config = dict(
    color_jitter=0.1,
    label_smoothing=0.1,
    loss='cross_entropy',
    adamw_lr_other_params=0.001,
)
Rows from block 4, named by matrix and row number. Each number is 128 + 32 x the weight over its row's rms, rounded and kept within 0 to 255. All counts start at 0. After the name is the row's rms in percent of the matrix's.
# fc2: squeeze-excite expand (model.blocks.4.se.fc2.weight, 512x32), inputs 0-31
fc2.19 143 [132  84  47 130 130 174 132 144 108 138 155 118 111 134 128 208 157 117 192 114 106 137 126 155 106 102 134  72 138 177 110 140]
fc2.20 047 [134 114  42 158  83 125 125 145 119 146 111 136 167 176 142 159 199 151 149  98  95 162 101 114 123 120  83 128 148 134 114  69]
fc2.21 040 [150 145  90 119 174 136 149 135 137 102 122 149 116 128 132  94  95  72  95 130 138 180  95  87  82 111  73 154 201 105 159  89]
fc2.22 087 [109  88 130 147  92 147 137 143  93  80 107 170 159 128 177 144 125 113 153 127 182 112 142 159 153 184 186 148 203 125 152 111]
fc2.23 088 [127  75 127 125 172 123 119 139 157 174 134 100 173 125 173 135  74 136 105 148 135 141 108 121 152  98 194 181  78 151 109 186]
fc2.24 060 [123  50 123 103 132 153 127 170 109 156 193  91 163 180 141 160 107 142 150 101 182 135 136  85 133 184 165 145 141 135 131 122]
fc2.25 096 [147 141 175  78 168 104 122 148 139 144 118 124 184 138 106  97  92  97 119  40 160 133 136 163 112 119 132  95  91 167 105 178]
fc2.26 055 [120 171 121 124 124  72  91 203 142 158 112 132 126  60 141 120 136 144 122  93 106 131 123 156 144 145 116 123 108  40  98  87]
fc2.27 052 [ 97 174 162 102 110 128  87  84 144  92 127 118  71 114 155 108 163 168 164 161 131 155 111 118 147  90 212 118 110  84 123 116]
fc2.28 063 [ 95 150 118 116  88 119 131 112 101 159 148 120 149 184 165 110  85 110 169 149 116 148 144 159  77 145  72 147  99 111  52 174]
fc2.29 049 [ 93 150 178  73 117 107 112 133 155 119  99  85 180 145 141 127  62 196 152 115 148 137 155 120 124  60 135 115 113 138 163 106]
fc2.30 079 [114 128  99 123 111 143 151 124 151 120  78 131 150 161 103 155 120 189 107 131 109 116 106 115 175 153 165  77 145  74  82  44]
fc2.31 038 [127 138 131  82 126 133 121 103 106 115 203 133 140 181  89 143 147  89 101  69  90 134  92 119 101 105 147 116 195 139  74 102]
fc2.32 042 [ 94 130 183 142  93 156 119 128 107  80 164 160  79 173 151  84 110  65 127 164 106 123 147 101 121 136  78  75 123 109 106 101]
fc2.33 072 [115 196 161 131 141  98 135 104 118 174 186 127  88  88 128  71 119 127 167 116 116 141 128 196 168 123 170 142 131 176 142 109]
fc2.34 056 [152 137 213 104 165 176 135 117 133 142  84 205  99  76 153 114 117  78 122 129 117  97 104 103 132 114 120 134 111 154 169 139]
fc2.35 061 [114  89 117  86 109  83 120 155 132 117  88 191  80 185 132  67 105 126 127 154 129  95 109 150 135 128 154 178 124 116 137 194]
fc2.36 054 [ 98 105  92  85 168 153 101 130 167 188  88 148 115 138 177 136 184 120 147 119 101 142 155 169 140  97 123  73 142 107 134 189]
fc2.37 047 [ 93 124 147  91 151 158 100  93  95 110 168 161 109 143 184 187 147 140  76 150 147 142 136 155 149 188 160  83 148 153 171 129]
fc2.38 054 [111 169 180  95 145  60 107 108 100 123  87  99  98 112 188  91  95  90 122 110 134 126 149 154 144  86  73 144  90 151 136 106]
fc2.39 037 [137 107  94 153  73 158 130 197 148 133 155 103 127 138 150  71 125 150 130 109 116 108 148 108 134 139 117 128 197 160 205 174]
fc2.40 071 [145 101 166 116 127 182 114 155 161 117 150 143  76 130 102  37 145  93 130  98 104 138 135 126 124 187 182 121  77 113 130 111]
fc2.41 089 [149 140 139 126 114 110 134  78 164 139 124 135 198 125 157 124 133 127 152  74 105 182 145 126  65 164 177  79 182 167 131 121]
fc2.42 123 [114 122 175 109 135  86 147 136 129  82 176 140  77  59  82 147 137 143  94 125 103 151 125 130 107 146  91 115 114 173 124  50]
fc2.43 112 [134  94 151 170 135 140 122 184 133 170 133 157 190 119  45 137 139 106 153 104 135 140 114 167 174 129 149  78 107 141 161 172]
fc2.44 082 [117 113 121  82 170 122 122 161 190 115 147 108  81  71 108 149  61 107  89 105 109 151 119 141 154 192 115 173 109 108 118 120]
fc2.45 220 [124 140 181 117 119  79 127 143  97 170 134 148 103 128 133 106 117  84 160 142 131 119 124 150 230  80 117 185  91 121 137 162]
fc2.46 038 [116  77  79  75 161 121 117 138  88 141  93 152 135 191  97 118 176  87 171 101  94 151 146 111 102 163 165  86 152 113 138 117]
fc2.47 043 [ 88 176 111 135 136 116  82 121 149 165  74 176 130  92 177 179 137 158 104 159 153  87 128 136 148 168  82 121 113 180 138 157]
fc2.48 092 [147 183  63 131 169 121 125  68  88 120 121 129 120 151 105 202 131 125 131 114 137 108 124  94 146 111 175  82 119 124 107 192]
fc2.49 145 [118 118 168 137  91 118 119 141  80 102 130 120 208 115  87 155  95 142  69 129 141 107 135 110 122  84 138  75 139 183 149 182]
fc2.50 092 [143 127 167  92 150 140 122 172  64 133  80 107  41 147 129 138 110 122  88 150 126 130 135 142 176 198 160 116 126 153 145 112]
fc2.51 126 [136 140  64 120 125  91 134 107 136 100 137 142 141 136 131 116 127  88 110 138 177 133 114 157 156  98 144  42 184 173  95  66]
fc2.52 097 [144 162 184  94 155 141 140 149  76 152 118 116  92 137 117 125 198  97 136 171 106 117 141 128 108  95 138 141 171  65 167 182]
fc2.53 053 [135 102 166 119 108 108 117 204 149  46 113 146 124 160 153 199 163 134 143 111 120 118 136 105 162 100 113  76 135 153 163 117]
fc2.54 138 [143 171 141 168 149 132 106 120  71 201 169 131 130 108 153 165  85 126  99  96  94 125 123 141 158  85  74 108 131 155 143 186]
fc2.55 058 [ 95  84 149 113 149 117 108 154 106 176  66 129  77  73 138  90 196 130 100 169 138  83 151 173 118 119 101 135 107 148 138 140]
fc2.56 041 [ 79  87 134 148 147 164  85 145 162 149 132 152 126  81 167 161 171 144 140  91  97 120 114  93 122 150 115 152 118 156  75 208]
fc2.57 052 [172  91 191 134 172 181 143 101 114 167  81 123 152 167 123 159 138 155 180 130 106 145 139 154 165 152 119  89 165 138 112 177]
fc2.58 048 [104 143 187 144  78 143 109 156  99 130 101 139  62 161 144 135 174  49 105 100 118 144 160 142  82 150 103 156 140 161 115 115]
fc2.59 180 [123 132 111  65 121 101 137 128 149 140 160 115  93  67  88 145 130 162 138  73 174 109 119 114 133 181 133  50 126 150 164 163]
fc2.60 091 [108 123 120 190 135 182 112 118 159 136 165 135 108 108 129 141  50  71  86 158 167 122 125 154 125 170 107 156 168 162  89 112]
fc2.61 134 [115  99 148 141 141 206 112 100 104 109 198  95 109 143 112 128  64 192 179 127 113 147 114 153 109 113 162 151 102 132 161 131]