A small image classifier, trained from scratch: 32-pixel images, patch size [2, 2].
Rows from block 6 of a small image classifier, named by matrix and row number. Rows with one number belong to one neuron. Each number is 500 + 50 x the weight over its row's rms, rounded and kept within 0 to 999. All counts start at 0. Numbers have three digits each. After the name is the row's rms in percent of the matrix's.
After each neuron's rows are labels from the 100 images, of 14848, where the neuron reaches its largest size: "strongest on" is what is common among them. Only what is clearly more common there than usual is listed. The data: telescope images of galaxies (Galaxy Zoo DECaLS). In brackets: how many of the 100, against the usual share in percent.
# gate: MLP gate (model.blocks.6.mlp.gate.weight, 512x256), inputs 172-255
# fc1: MLP up (model.blocks.6.mlp.fc1.weight, 512x256), inputs 172-255
# fc2: MLP down (model.blocks.6.mlp.fc2.weight, 256x512, transposed), outputs 172-255

gate.498 102:469568375473469475498489393399472498529477454462544578529504426536453540559501612500535535450420448557534529514585415494451571388466481462500516573571547496562539409465487455570558545474454535434501486494420464404479574488553515549484546543521450504492
fc1.498 113:595568500527482480410487546596415390533530516575503483511523562432487497465476475495512491488477484503458532421420463604517455574519544576571476516457477516511417410555497447528328502565452543519518515488532437559536547520470552508575621510542516489498
fc2.498 110:589512503522444536495463455507537512507475498530524503564546503541483472521478427568422477428403588655410565513564406558470548512512472467480417508482492585535469518528463455548554550545417478450510501507463389446521509474576484454571455428396550521423
strongest on: roundness: cigar-shaped (29 vs 8.1)

gate.378 114:524453468468481470511442478536439488506433471509498478458535512563502451495560525459549432526483426491547576443574522442526431494438496547357461485408627457552570513480490436592519487470525458577623418541446584443453547544466440533517526485456467448480
fc1.378 105:572502481533576549577397591516485486467535497478475468458519502492483493461581463466482479404553489514477505469443568475500516426456552542410621536459486399466510434426519471448519486425487448549544497499525491512431566534453580480564427543480462571491
fc2.378 129:492525547467514445461535483478534474516490472467469456554507512475518510453544561580528468548546495578461506467495453501447516435474472563532553453461475552462543483519434534462405510443510496495515480488563485486508474508470559488495519544535551633448
strongest on: edge-on disk: no (68 vs 24.7); shape: featured or disk (68 vs 30.5); spiral arms: yes (57 vs 18.8)

gate.248 076:462548480508480529520536505526528496501469555460565539512490524550528430446522533592512566419554451559499499442518550475489470337573515490500514477505516549407537567476493546476367540470567539540567462465488535449530484467487532542595516531499537469481
fc1.248 080:514471489474533419495425513494495513440396497531486489473569537517616464592544498437459455513540540548541517551434434495538516410491667494462481463458438521538487486463500489523480380543453539454480549481522580588596545477403464503427464473541515402418
fc2.248 064:507513563440579617527569452381473580434532491457461543500461593450475475392520488382479476507581516547548505471568482531369519499434512560506451443437491411530477539416413451515455524439511525553559484473486506454566471448521486507497566523491390539467
strongest on: roundness: round (55 vs 20.3)

gate.23 099:503413450505428485411404449529490552521472460408516471485512430538383572545473477495450490522543420519651522557485506436460547545474474485403505495540490492491460602501490503472529476492493522529454529457535582492492498579576443493496391567467538558503
fc1.23 106:514556574468505498496469425388504538486543483491514485487538484430477481522428527547446546536615466483490546544398475440500522549489487482509484455453536579587414568508489507543534515445435531561466488478507524516566482542483515453515525584546491530510
fc2.23 105:429498535548476515525552439408531590495372465554523474543538428394482542510474474550506622452451499560473519419483436482467545501571537446551496464500422503467558551523489524534532482486529494466423560496517518487527601508486491470407677530544459503544
strongest on: edge-on disk: yes (34 vs 5.2); roundness: cigar-shaped (26 vs 8.1)

gate.497 066:486579490494522529391584463606544454533452458414477508448571597401454557498510502581528573407511555600522500433435479438487501476493469514471490400471533503514547499516496564479399485470547603585503498572576494482452511508532471585497489411477461525521
fc1.497 074:448482517456452444506531456583541487464454499446434525455525523535506593451437442564567538465493492599578554525469492451576495540497498494412493462476482595523500488525529574427430539461576601531479472507463461477481453513498463467473571577559469448530
fc2.497 064:426489572591498553513559522529492530602533465494537502521484601522423511425624449462537535479529484399461515405470504423543479509499562433477502549518508501540502467454470397556438479521435566598480526436519465529508469529538491478498501523542479443490
strongest on: edge-on disk: no (52 vs 24.7); bar: no (35 vs 12.9)

gate.354 106:414522492416446539465494473533490470362514496522542512551583444598466556563452567479495445444513410560600457473476535477474439499531462471493445493446449524433509519498399426454468478545536443505477423440482479408519474593595517477478482459548549507496
fc1.354 110:466621542509612489536478507592424530524504441446567494550492476496515473539445531517613588428410487555452518516537479528439537497519558474500525454574543506481519392494581475430580534474538537435485462532472471479542491454479485517499510489489490604434
fc2.354 115:473498426518493523439453509525452465417468599529421497526503454543444579522467592645509499471546529474570553491477519484495466511488508489486455461554544456527498484493491532488411555489447448510512563399519512501502531459539444531488475464513470455592
strongest on: roundness: in between (77 vs 33.9)

gate.59 101:465508450487428518417528437475576574508438457470534486466501544433510469522493444420531595532400488503482496537482531488504493520405523502487526502579580608587522552494522498462522494551487478451498536479546418539477516593512496439541563508506411494539
fc1.59 110:453543503592479497397526597436491466421466491549428493554477585495540509566459508463542536526413548567464468478501514448475466487396461402499508524579571510493462575530482494550495413505525508512476574509439474433474544534502496403444426498525443505566
fc2.59 101:563497459439421474522481484552494567488514483493548489509462491516432530450530501466521601480511530502565457442532478487551579526463586476538443526481511523560571419523422481512513576481499577495429497424450461542374534482565484446535546564487365503475
strongest on: edge-on disk: no (83 vs 24.7); shape: featured or disk (83 vs 30.5); spiral arms: yes (71 vs 18.8)

gate.7 035:563598533468473479496479485525576485461490507434458507437387548369601532580541489539469500504500427524424457528528512535464431448371416480560520429485553485507525596599490444454542441481548521459510532616581491578466531500514523495506526501500449428400
fc1.7 041:430509568500523510483461417558507485492504486381572538551495470533569549520527602425526418548530456439546441476509572550394498436391567442443550413501504415441544540550429477455561521495522476460572498443561505523532503508506516391521582570477467439463
fc2.7 033:483503421481558461532429506451438455453512554566534552489449441458506497544451344459540496516503521569429533497526496434461495549503491437395440437427439515583520464435502558558418436628543504435490387466480515435459466497444488509525486572509590513491
strongest on: roundness: in between (64 vs 33.9)

gate.19 119:502429454558481438484582476493516488482494526619515496402520390465422497521509474507504457527596466642505521614502428497528487565458449475469496558557536556554531484526425537408561499544446511493448538549442444496523579500565403551471534483496470500491
fc1.19 108:615554531436549508474491534424589551541509462512448542442502570391518514480460395472440508514484500496455515460585467553550542507482439446499428537433525495513529467556449566438508441599498504528445440508489521604432469500500548485485386537412482574575
fc2.19 106:562438439543575520488494551492465549415469470502498465479549390457549504512574454492621558534523553448513486576590550538516561558484520414506540434499523447508604517549430509480525440486444573510490539467480420568506411529444525568434510511681534526490
strongest on: edge-on disk: yes (42 vs 5.2); roundness: cigar-shaped (28 vs 8.1)

gate.83 112:445554506462531436526517442516436468521502556464532530539454517455456518449501585448566361442551539481534562494513474512528528522496534468474533480494531505466502610475506530577523499492524458378537504469419530540512512485488473496418543493587425508539
fc1.83 111:495502578559519435485528510418519468457489504499442419507544515481439631569443564490526463466545478507609487588520457500464544426551430539474601434454462469511546499489490584459483564469536452491478577530453589426525570551502483565470485499548456496628
fc2.83 119:485515403372428575555572578473512506493488471476490542432530484497502566395487490499511492584477476485596483503397499497488494584606492490527510446529466505506522451533453369622492458571549473576516493405513480442453484512487472508521468511432531533427
strongest on: spiral arms: yes (39 vs 18.8)

gate.386 106:486498521477502537462559462563511448452514589453507474419485542496491565543502549418586539511495505483567500546616462508505443495549443446516437495492430426551510471419527522544563502503463542553560536508426439545515454566471480445546498412539490486432
fc1.386 100:528558528576528588462494480523483527433464451558453555470636447477470542543576554480615493503490541592512508432530520563540515610511547546489439522414524503515572455508517551376588451408497427471466501454584447489385475471620503584426489438541534631357
fc2.386 098:445532529474534411404416532482431522429499527489558586427563441605556514537497540439479513513468517544428433524467471467541502489507524469551553417441620516474491565506582538530439509516534448395483448526525530577427536511563545490411541452522596451547
strongest on: edge-on disk: yes (32 vs 5.2); roundness: cigar-shaped (28 vs 8.1)

gate.143 119:499431527566506523404571466615569576558457471499470564529497542624444520469495442412555528436529413533542535457497484466519491579465498542496450549470497569585430428489528631495579521456517478378508477554517533510480400460528503569507506446548468470414
fc1.143 110:490488482497579518548522524563582462458509397596447358577542484584508504578500421399411578466471494449474471415510522561609457454452523463431498503488493508532470484489593526526455512595508559414539517523510454514528495585539503491537569529469417579559
fc2.143 120:510505507436431491542520560475652569483577545465429483550438465399411527480585525460505480491518578481458510531503511547473474529519508509514545539508542555538477479487478585522564524486477546556464523475447532457570493470501516377459428426518495533540
strongest on: edge-on disk: no (52 vs 24.7); spiral arms: yes (45 vs 18.8)

gate.507 127:412453407522497374496531486498448540503487526567496452522528528507552510571505476422638542466534483484472547441473531516525473597474506468427495571602511486501577426509573537415456536445519414503608479577397519554530516471512542568500523519514536464539
fc1.507 121:429481526534503442426435508446412484439513466554463395561533595588615526484608461434554554477448519426578512449471500513472524451495461499560407477559421494509525430538478481460418466578518544545472513542544536563521426548438539491525497517509569511480
fc2.507 109:572452538516447587465508516549487534638459511565553572404467464497547493515481577528516510493407408522487477402513480632405467470513517473477565545516466510562432488442572513528467528540547444426407476470479486477459505473456563550512486540496421499468
strongest on: edge-on disk: no (53 vs 24.7)

gate.106 109:421530543539445534444466538492476468531558462470448526518551495549588524517438448494489561499508454422552496572502520418503495498544550563512526459429542510492565462534465424476441436595557507457473518565436512435422479484474482521489507484554419499510
fc1.106 120:539532411528497485548463513509448494446523435487550534452453581437423515543498492519544474595494533558429458528487533475530407488444522445533594482551551557408501569495475593520447506507541453507537536500465450517552481542594610456450499521486458489545
fc2.106 118:480512665618467519555506487444514453497493538570441512484513558528540560495477594512458555428525541373464401518485451480540586524522496489478369520510607541564506588574521549480399567562553485459505550513543500455458561538531511503486447471484536494495
strongest on: spiral arms: yes (39 vs 18.8)

gate.95 105:496476505512524518489428661521512511469469488493501432502470465536458493601541583464496583548433508515552480480471445532553540637537402443514461525599550557522415460463492425471519496428447388466501479515457479571470553516449490521472562523524472520500
fc1.95 105:462448529491506503493523479427406439546554486587640533533565485526531583538563381459517531464444455455468532586457458491526496438513511496438459412554504478619514529467485499486474641483482535421446524577456481477536503500464492554464505460470587505409
fc2.95 113:476524509471451667597488448520465436550437516457510487405535462477575539512511509542502540522510474483574494540573466436438535481536533456473508517426470446476613417477546516490469429524463505472543462484521546481427393504442514448506555513493521547539
strongest on: edge-on disk: no (53 vs 24.7)

gate.5 122:562494499537566582517449640489537465546518501427455451478449604549578433444571459466431532521482511513523578399563438587579524500341445560507503440549595475544481501475497473474438480485514449568555436571565584483511519515396514540481586498536464514479
fc1.5 106:486480510475536491433572534444507585531552517625564421574454512527487449526393476426493520562385505481469501466505536549466441548568452522427476469419563468472565472528487481540540539550510546531546467437481566544470551547429520587549570440513548501489
fc2.5 112:511556466549474469586540584506542498458453519565512533551411405409329499509477477381424492509533482481605410504473541403558364468422595563540499508495456554457435602563450491531584495486508544505559507495418468482511447499541625507444451485501503485551
strongest on: bar: no (33 vs 12.9)

gate.36 068:526530498549501511495536552423538495522532481498426555556434514564509534427505541495498487429477413417534497553596428434500546553560497597450487505436538552570476576477463557585403500490562475463576494552437526559476386525553468467583446478471468396528
fc1.36 085:583539562435419550466493525479500508451537454444545522573528497516492494431467493529422532568554543455594501545504441420532510537619490551452429490515533607526479505467480448530447459405547548405499519445481562457502456492486596485501472477528496400588
fc2.36 077:472603498523457502542403437520480514434458549490501533469463398548509523518563499488455542492402503398550564510566571561466478516544481499484482497483563469437436506583488533499418541475508450612522413495548466453532500465526473562483486467448570526456
strongest on: edge-on disk: yes (36 vs 5.2)

gate.337 098:482479447530535662484475438442486499572391484511457460513508437533504466607462484488627397452495417574507517463540508545509460496454481478461466485453482456460497576525505481621412382542493485645533530553544526491540447482429442460507524515572503542526
fc1.337 096:614514546478507452466523484474521474457540517467533472515552418399445394498481484499508541521412467522492480628494583477498527523398493516530403485541519586433479478500464477446522542553460447475412527512399525523564520525547483525477569450479545512598
fc2.337 104:575623457544514468526462493473498511606447493559442458486502498408454540590456464515546546474605346511525433522581472488492529509585626528535467421456455471598425546588515451514435554463546489522527522535522479519528510504481570481401538487431497469524
strongest on: edge-on disk: yes (44 vs 5.2); roundness: cigar-shaped (39 vs 8.1)

gate.317 028:492515618536545466573530455507510435485425488463557583652536435555470551582467529459478534515523468515560544563524498511371508459523499492518436543614525505521454490461481607499475474466525445549499614417483452540535480503433461525433559461425445500515
fc1.317 033:523432557581497370521475410558521435500507485548464490581561509555381474478521546402534486423503516434530519562485541413416524494409528518462459565506504502573544483466366468570454501485530500555559613411490423579541522543495463549457491595482530472613
fc2.317 033:551528491527518480619528362604467511532469438499496508555436549530393542434480483474509528519591448486511509451412527511530536534482484461504483436531475519573582529494538465577512462484465503481558534564556439486490469541522495535457588498500515442500
strongest on: edge-on disk: yes (46 vs 5.2); roundness: cigar-shaped (25 vs 8.1)

gate.339 069:501476446528464494495481521557502582523515518505475522500517425540453532530425387479511491496540459593518528516448398449499555431484465578513398483479456529520529522494438425485430540529481446439534470529552485499543636459460527513466540411515428500460
fc1.339 070:549499502437501547448600479561452479510482563573436521419466416495426582527406513543558489470419474536524472471504462504519407489545365536589485515482509466493504487514575457507512542508476475399473526490509503525425409483530508503547519610402412516542
fc2.339 059:541564520506517470503548604537481474476438524582413548539507504532447483498528441581359467485423546464590488482554426422451565514481566500499471519422520536509525603402544455426534514492476543547417592503496494585535501460492524528519505509499456502506
strongest on: shape: featured or disk (81 vs 30.5); edge-on disk: yes (53 vs 5.2)

gate.213 112:496369591538445571451523481525588533564486382494501523533415580599490505414557545571565397501453493533477504454453514494501408526479543574599501475446468534492445492513502433558543431541469485399481458391527520444512514562568525495492483486612487437403
fc1.213 106:464377421454565579509441500539424537576490541479578520568533572543534500486491468527448477423496453483439443487481453535476551486468447529512500461402555442590588521489470530491520525500539479523470534515532445394570550460541500535492503484550521466450
fc2.213 104:510487506420496539564545487527509551511479538473541491485570491504413438588404469409573527552414422411498505448520511524537552453530487494462475549546536546384448552527468542510495532390563552529547490579517480438506470482518565451571465486490507590531
strongest on: spiral arms: yes (39 vs 18.8)

gate.139 092:567498526496507497389522625510391499587519485511502510453547533532513476513467554513474499505427473568451532466538501421592518478512492726466485548529557551530549502465529401408489509530472454531480441524507506584475489478529535555459546466498428516482
fc1.139 106:556423498446517443501386587553376565490494493553482510589561511511389512527539449536540447476484539447506509431479522540499479410580485570480549493515540568428573465521450558540443485541539529480539574520497539411485565518475503525599495561526495416488
fc2.139 108:458406520499415515498566570505511500465544430581459499465501430443567562423450482399479494545525469518494563627450521584459462544592511503455483501572523500493496540542538539473458452494469564492422425529430528516436424556468553509516555536462564628547
strongest on: edge-on disk: no (50 vs 24.7)

gate.369 109:551485478458526435459460575484525535631442533485591577576493478522566510471562473507511500575470442454487547546518464540430478500438433559501532434406512439552506541547587456543476502530448539573512596470547490455460563505509514462511530578533510446480
fc1.369 113:407443562507519460545427441512453444401476505525387520478423564566623480503431509596536533500429573547508462500443513526550438395480546497433519523476546447507486487533498493467493490483513494497545424635493465516558406594557466557559469567428556516496
fc2.369 104:530484570510552501493489441449487580573520491538499506528490447563554445561471457543551496498377577530431506600443547501525619536447451559516492463581516442513495463386464464533554410575555469503502521416572574566476529518516564489551425543514547486520
strongest on: bar: no (33 vs 12.9)

gate.506 112:548489443433469546518468653478473565449477521486471539561454486528561551553584444425434512512431481458502607495427445408499442519583555487466482521451595458490492536488486443561542472570497444559528465571443462492466517457482509517434498557516418571510
fc1.506 112:508572462542500497455398483484530466510562444536514561453564542423436547501500526523518436490426561503455477495569503541462539478573518460519435463471502490498467412506501486612428524454472453511521553480486516514462580506551532446514455426529444494444
fc2.506 110:561492432520523517549616559531527457425569483457535473565430461555448617481497477512510451476516405470536449472484512424511513453441530562515517466546539438511444519582458518436473477499441442459504484471479410428431417452506489438530450495492468560538
strongest on: bar: no (36 vs 12.9)

gate.105 095:451491555508541443507461575544435536485486453525492479483464503521414481412556548576606544412445441635517554408539435418515473483364564482511490509419518475475497467509462499478537486550529596553492499539480546418521506502596584522534562498545396460492
fc1.105 100:406511543558468586477520498481531474520537485515516564471498401551435575424418600540489418536575576589500598521520472497530585502590468457413455460472468447491434424525528565454473521570546462460409484474479451468516485414539463473494508607507573469397
fc2.105 101:508472466521472496586525524498571450465568513502442533515390539453522500508517442433457427445382459513572541516466447479515389480413489492468476489492535548518541476511476472476519556513529459480595512481533476497399537493481472469522596514594514538457
strongest on: shape: featured or disk (70 vs 30.5); edge-on disk: yes (26 vs 5.2)

gate.254 078:623546523555492526448522535515523426561519504442533441481534482434557536545438521413540463487451546441538520477600586519505509514515467442590478437512551449517564458489528446477450525499468511655444424498550590459432514467540415474453563563477502536571
fc1.254 081:443483497509525507512538535437518483526464514461486530538516442519530562520576398528492453452434476477493460494511456545405459508512471416522474507376509433453570463453499449634556507438492463582449507553473551535454537502600447518511485471522535502556
fc2.254 068:510544449501522539565486462435449544515527483591458530455505514513404507529440515511582487452487485539494526484425434502431456512441465461464485469526432539504510479471530472552427514495508493426483489537538494482445515525481466572402481555472402485516
strongest on: bulge size: moderate (25 vs 6.6)

gate.183 108:453462459482515542421475451522435562458481499417417432517465522536525571507493524455550622556522524467526542463508484477564513401488420472512450560444565513487423508493547498547477521475551499545592592578465495538487506440543450512560455515438447512442
fc1.183 107:431445540505442485496554559506541523514464481509488381483499474466536616496445452509556489462499479580492527522467433456536489475442584487434523469349520525512451535480488521495532510519453529509627502607508475543468551520447443502517454502451479486497
fc2.183 125:474480547495461508500442482570563459567407427573466468421510531473457523518541409542490575554438555559414517513442486486514484556502492528471416567599582532470520478375425532533503492514550494527425451426602589481557537496491618448449495477512556441603
strongest on: shape: star or artifact (25 vs 1.3)

gate.8 105:489469501604536499509520535498468520452430496523573463399468504470545444489513464535525585467505445446408511529531500470487464603404445441584474594487546479547461497434477467567606470468456406532496473517515484510454591424627512488557471448451498504528
fc1.8 106:591471499454492509523453531432494501509514486524545462486566552546507522451514450516415494529494471571553525558522465503463555504492504544528537529429491510531430579567477482537520506444538549429519528485569508480504452438584489478403503351497548520477
fc2.8 117:558460498503577469506443453471562420444444466541433601532412490458468549435470590421556554416543466516402491589498509483499479475472464404548544532460436448537485501548442497493474543378505452486560546534513530508486568557472490549542546522529582548519
strongest on: roundness: cigar-shaped (39 vs 8.1); edge-on disk: yes (37 vs 5.2)

gate.57 111:388497528460508475432445501450509436539498534443479516522471582496526462544471482515496469489471484512488512538455493435503481474568464446487503512520581470507443511653436459542474537469460516360558431507564450533464465592485566581501492485512547435584
fc1.57 114:484559502481469428434520515497492534521562493526527533541521511455496513555440493540533490517583424436508520501517519479459490530438454471407556621514390423461536353500556509434493446425580489452511460470489465481467525569509409454559500479508479476496
fc2.57 104:430451409441402417547541507428580433507479572415485472436444603449485556533461445501557550534398419532614537453586483537494553424481509522504534466483493547439575514499452506473466521482487529532545463532472499491503519466593525485588489488442527593500
strongest on: roundness: cigar-shaped (33 vs 8.1)

gate.96 109:489407557625541601542441516548516481425515495515462495537588546544561451507484400420470516493480501580508474566463404447478433443519516464454466589560454475489411581552516523554545579516363490488485463457517487491519522460532420544519506468500557443541
fc1.96 106:522502536548598587566538396496457498561515515443580481514477579545572557536572442399508506565507540544452498494449493459496489495459550501463501507567492469397454542485623508488436496581434463538478519502560536388498610523463454558532536473565480467546
fc2.96 100:531481479492429519503438541586495512525482501482493453483569531462420505514495591564490464553498489472525486530464557382473545523510443545483437513558517459560394477508517588496451570495536543491400558468585507476511429449419482460508502472491570564452
strongest on: edge-on disk: no (52 vs 24.7)

gate.415 112:478505523543496538490453499401458566571463476388487437502547537529497439517503493493653504512577435489493507441574587452514457387506502366483524550472503480535416487651541459468513536487461612389453518436422493477481471600481464401501523550556559511474
fc1.415 100:523499532492553435477473530451453568546551559424463421502552597467519535576491557498480577467457476566542573515498523541475595409595584419562559511468453561543389394540546542468508608532508530464441444400518447491495382516506623449510486503472482571449
fc2.415 103:476536570441595403466522452569586557364567478478509496571468508458482397482496497558587463557574527427511500465441458424512520530508488581576505613570490461489602539424519467551433390506591441494451495546518454523504505538488514445447584455498478429524
strongest on: bar: no (33 vs 12.9)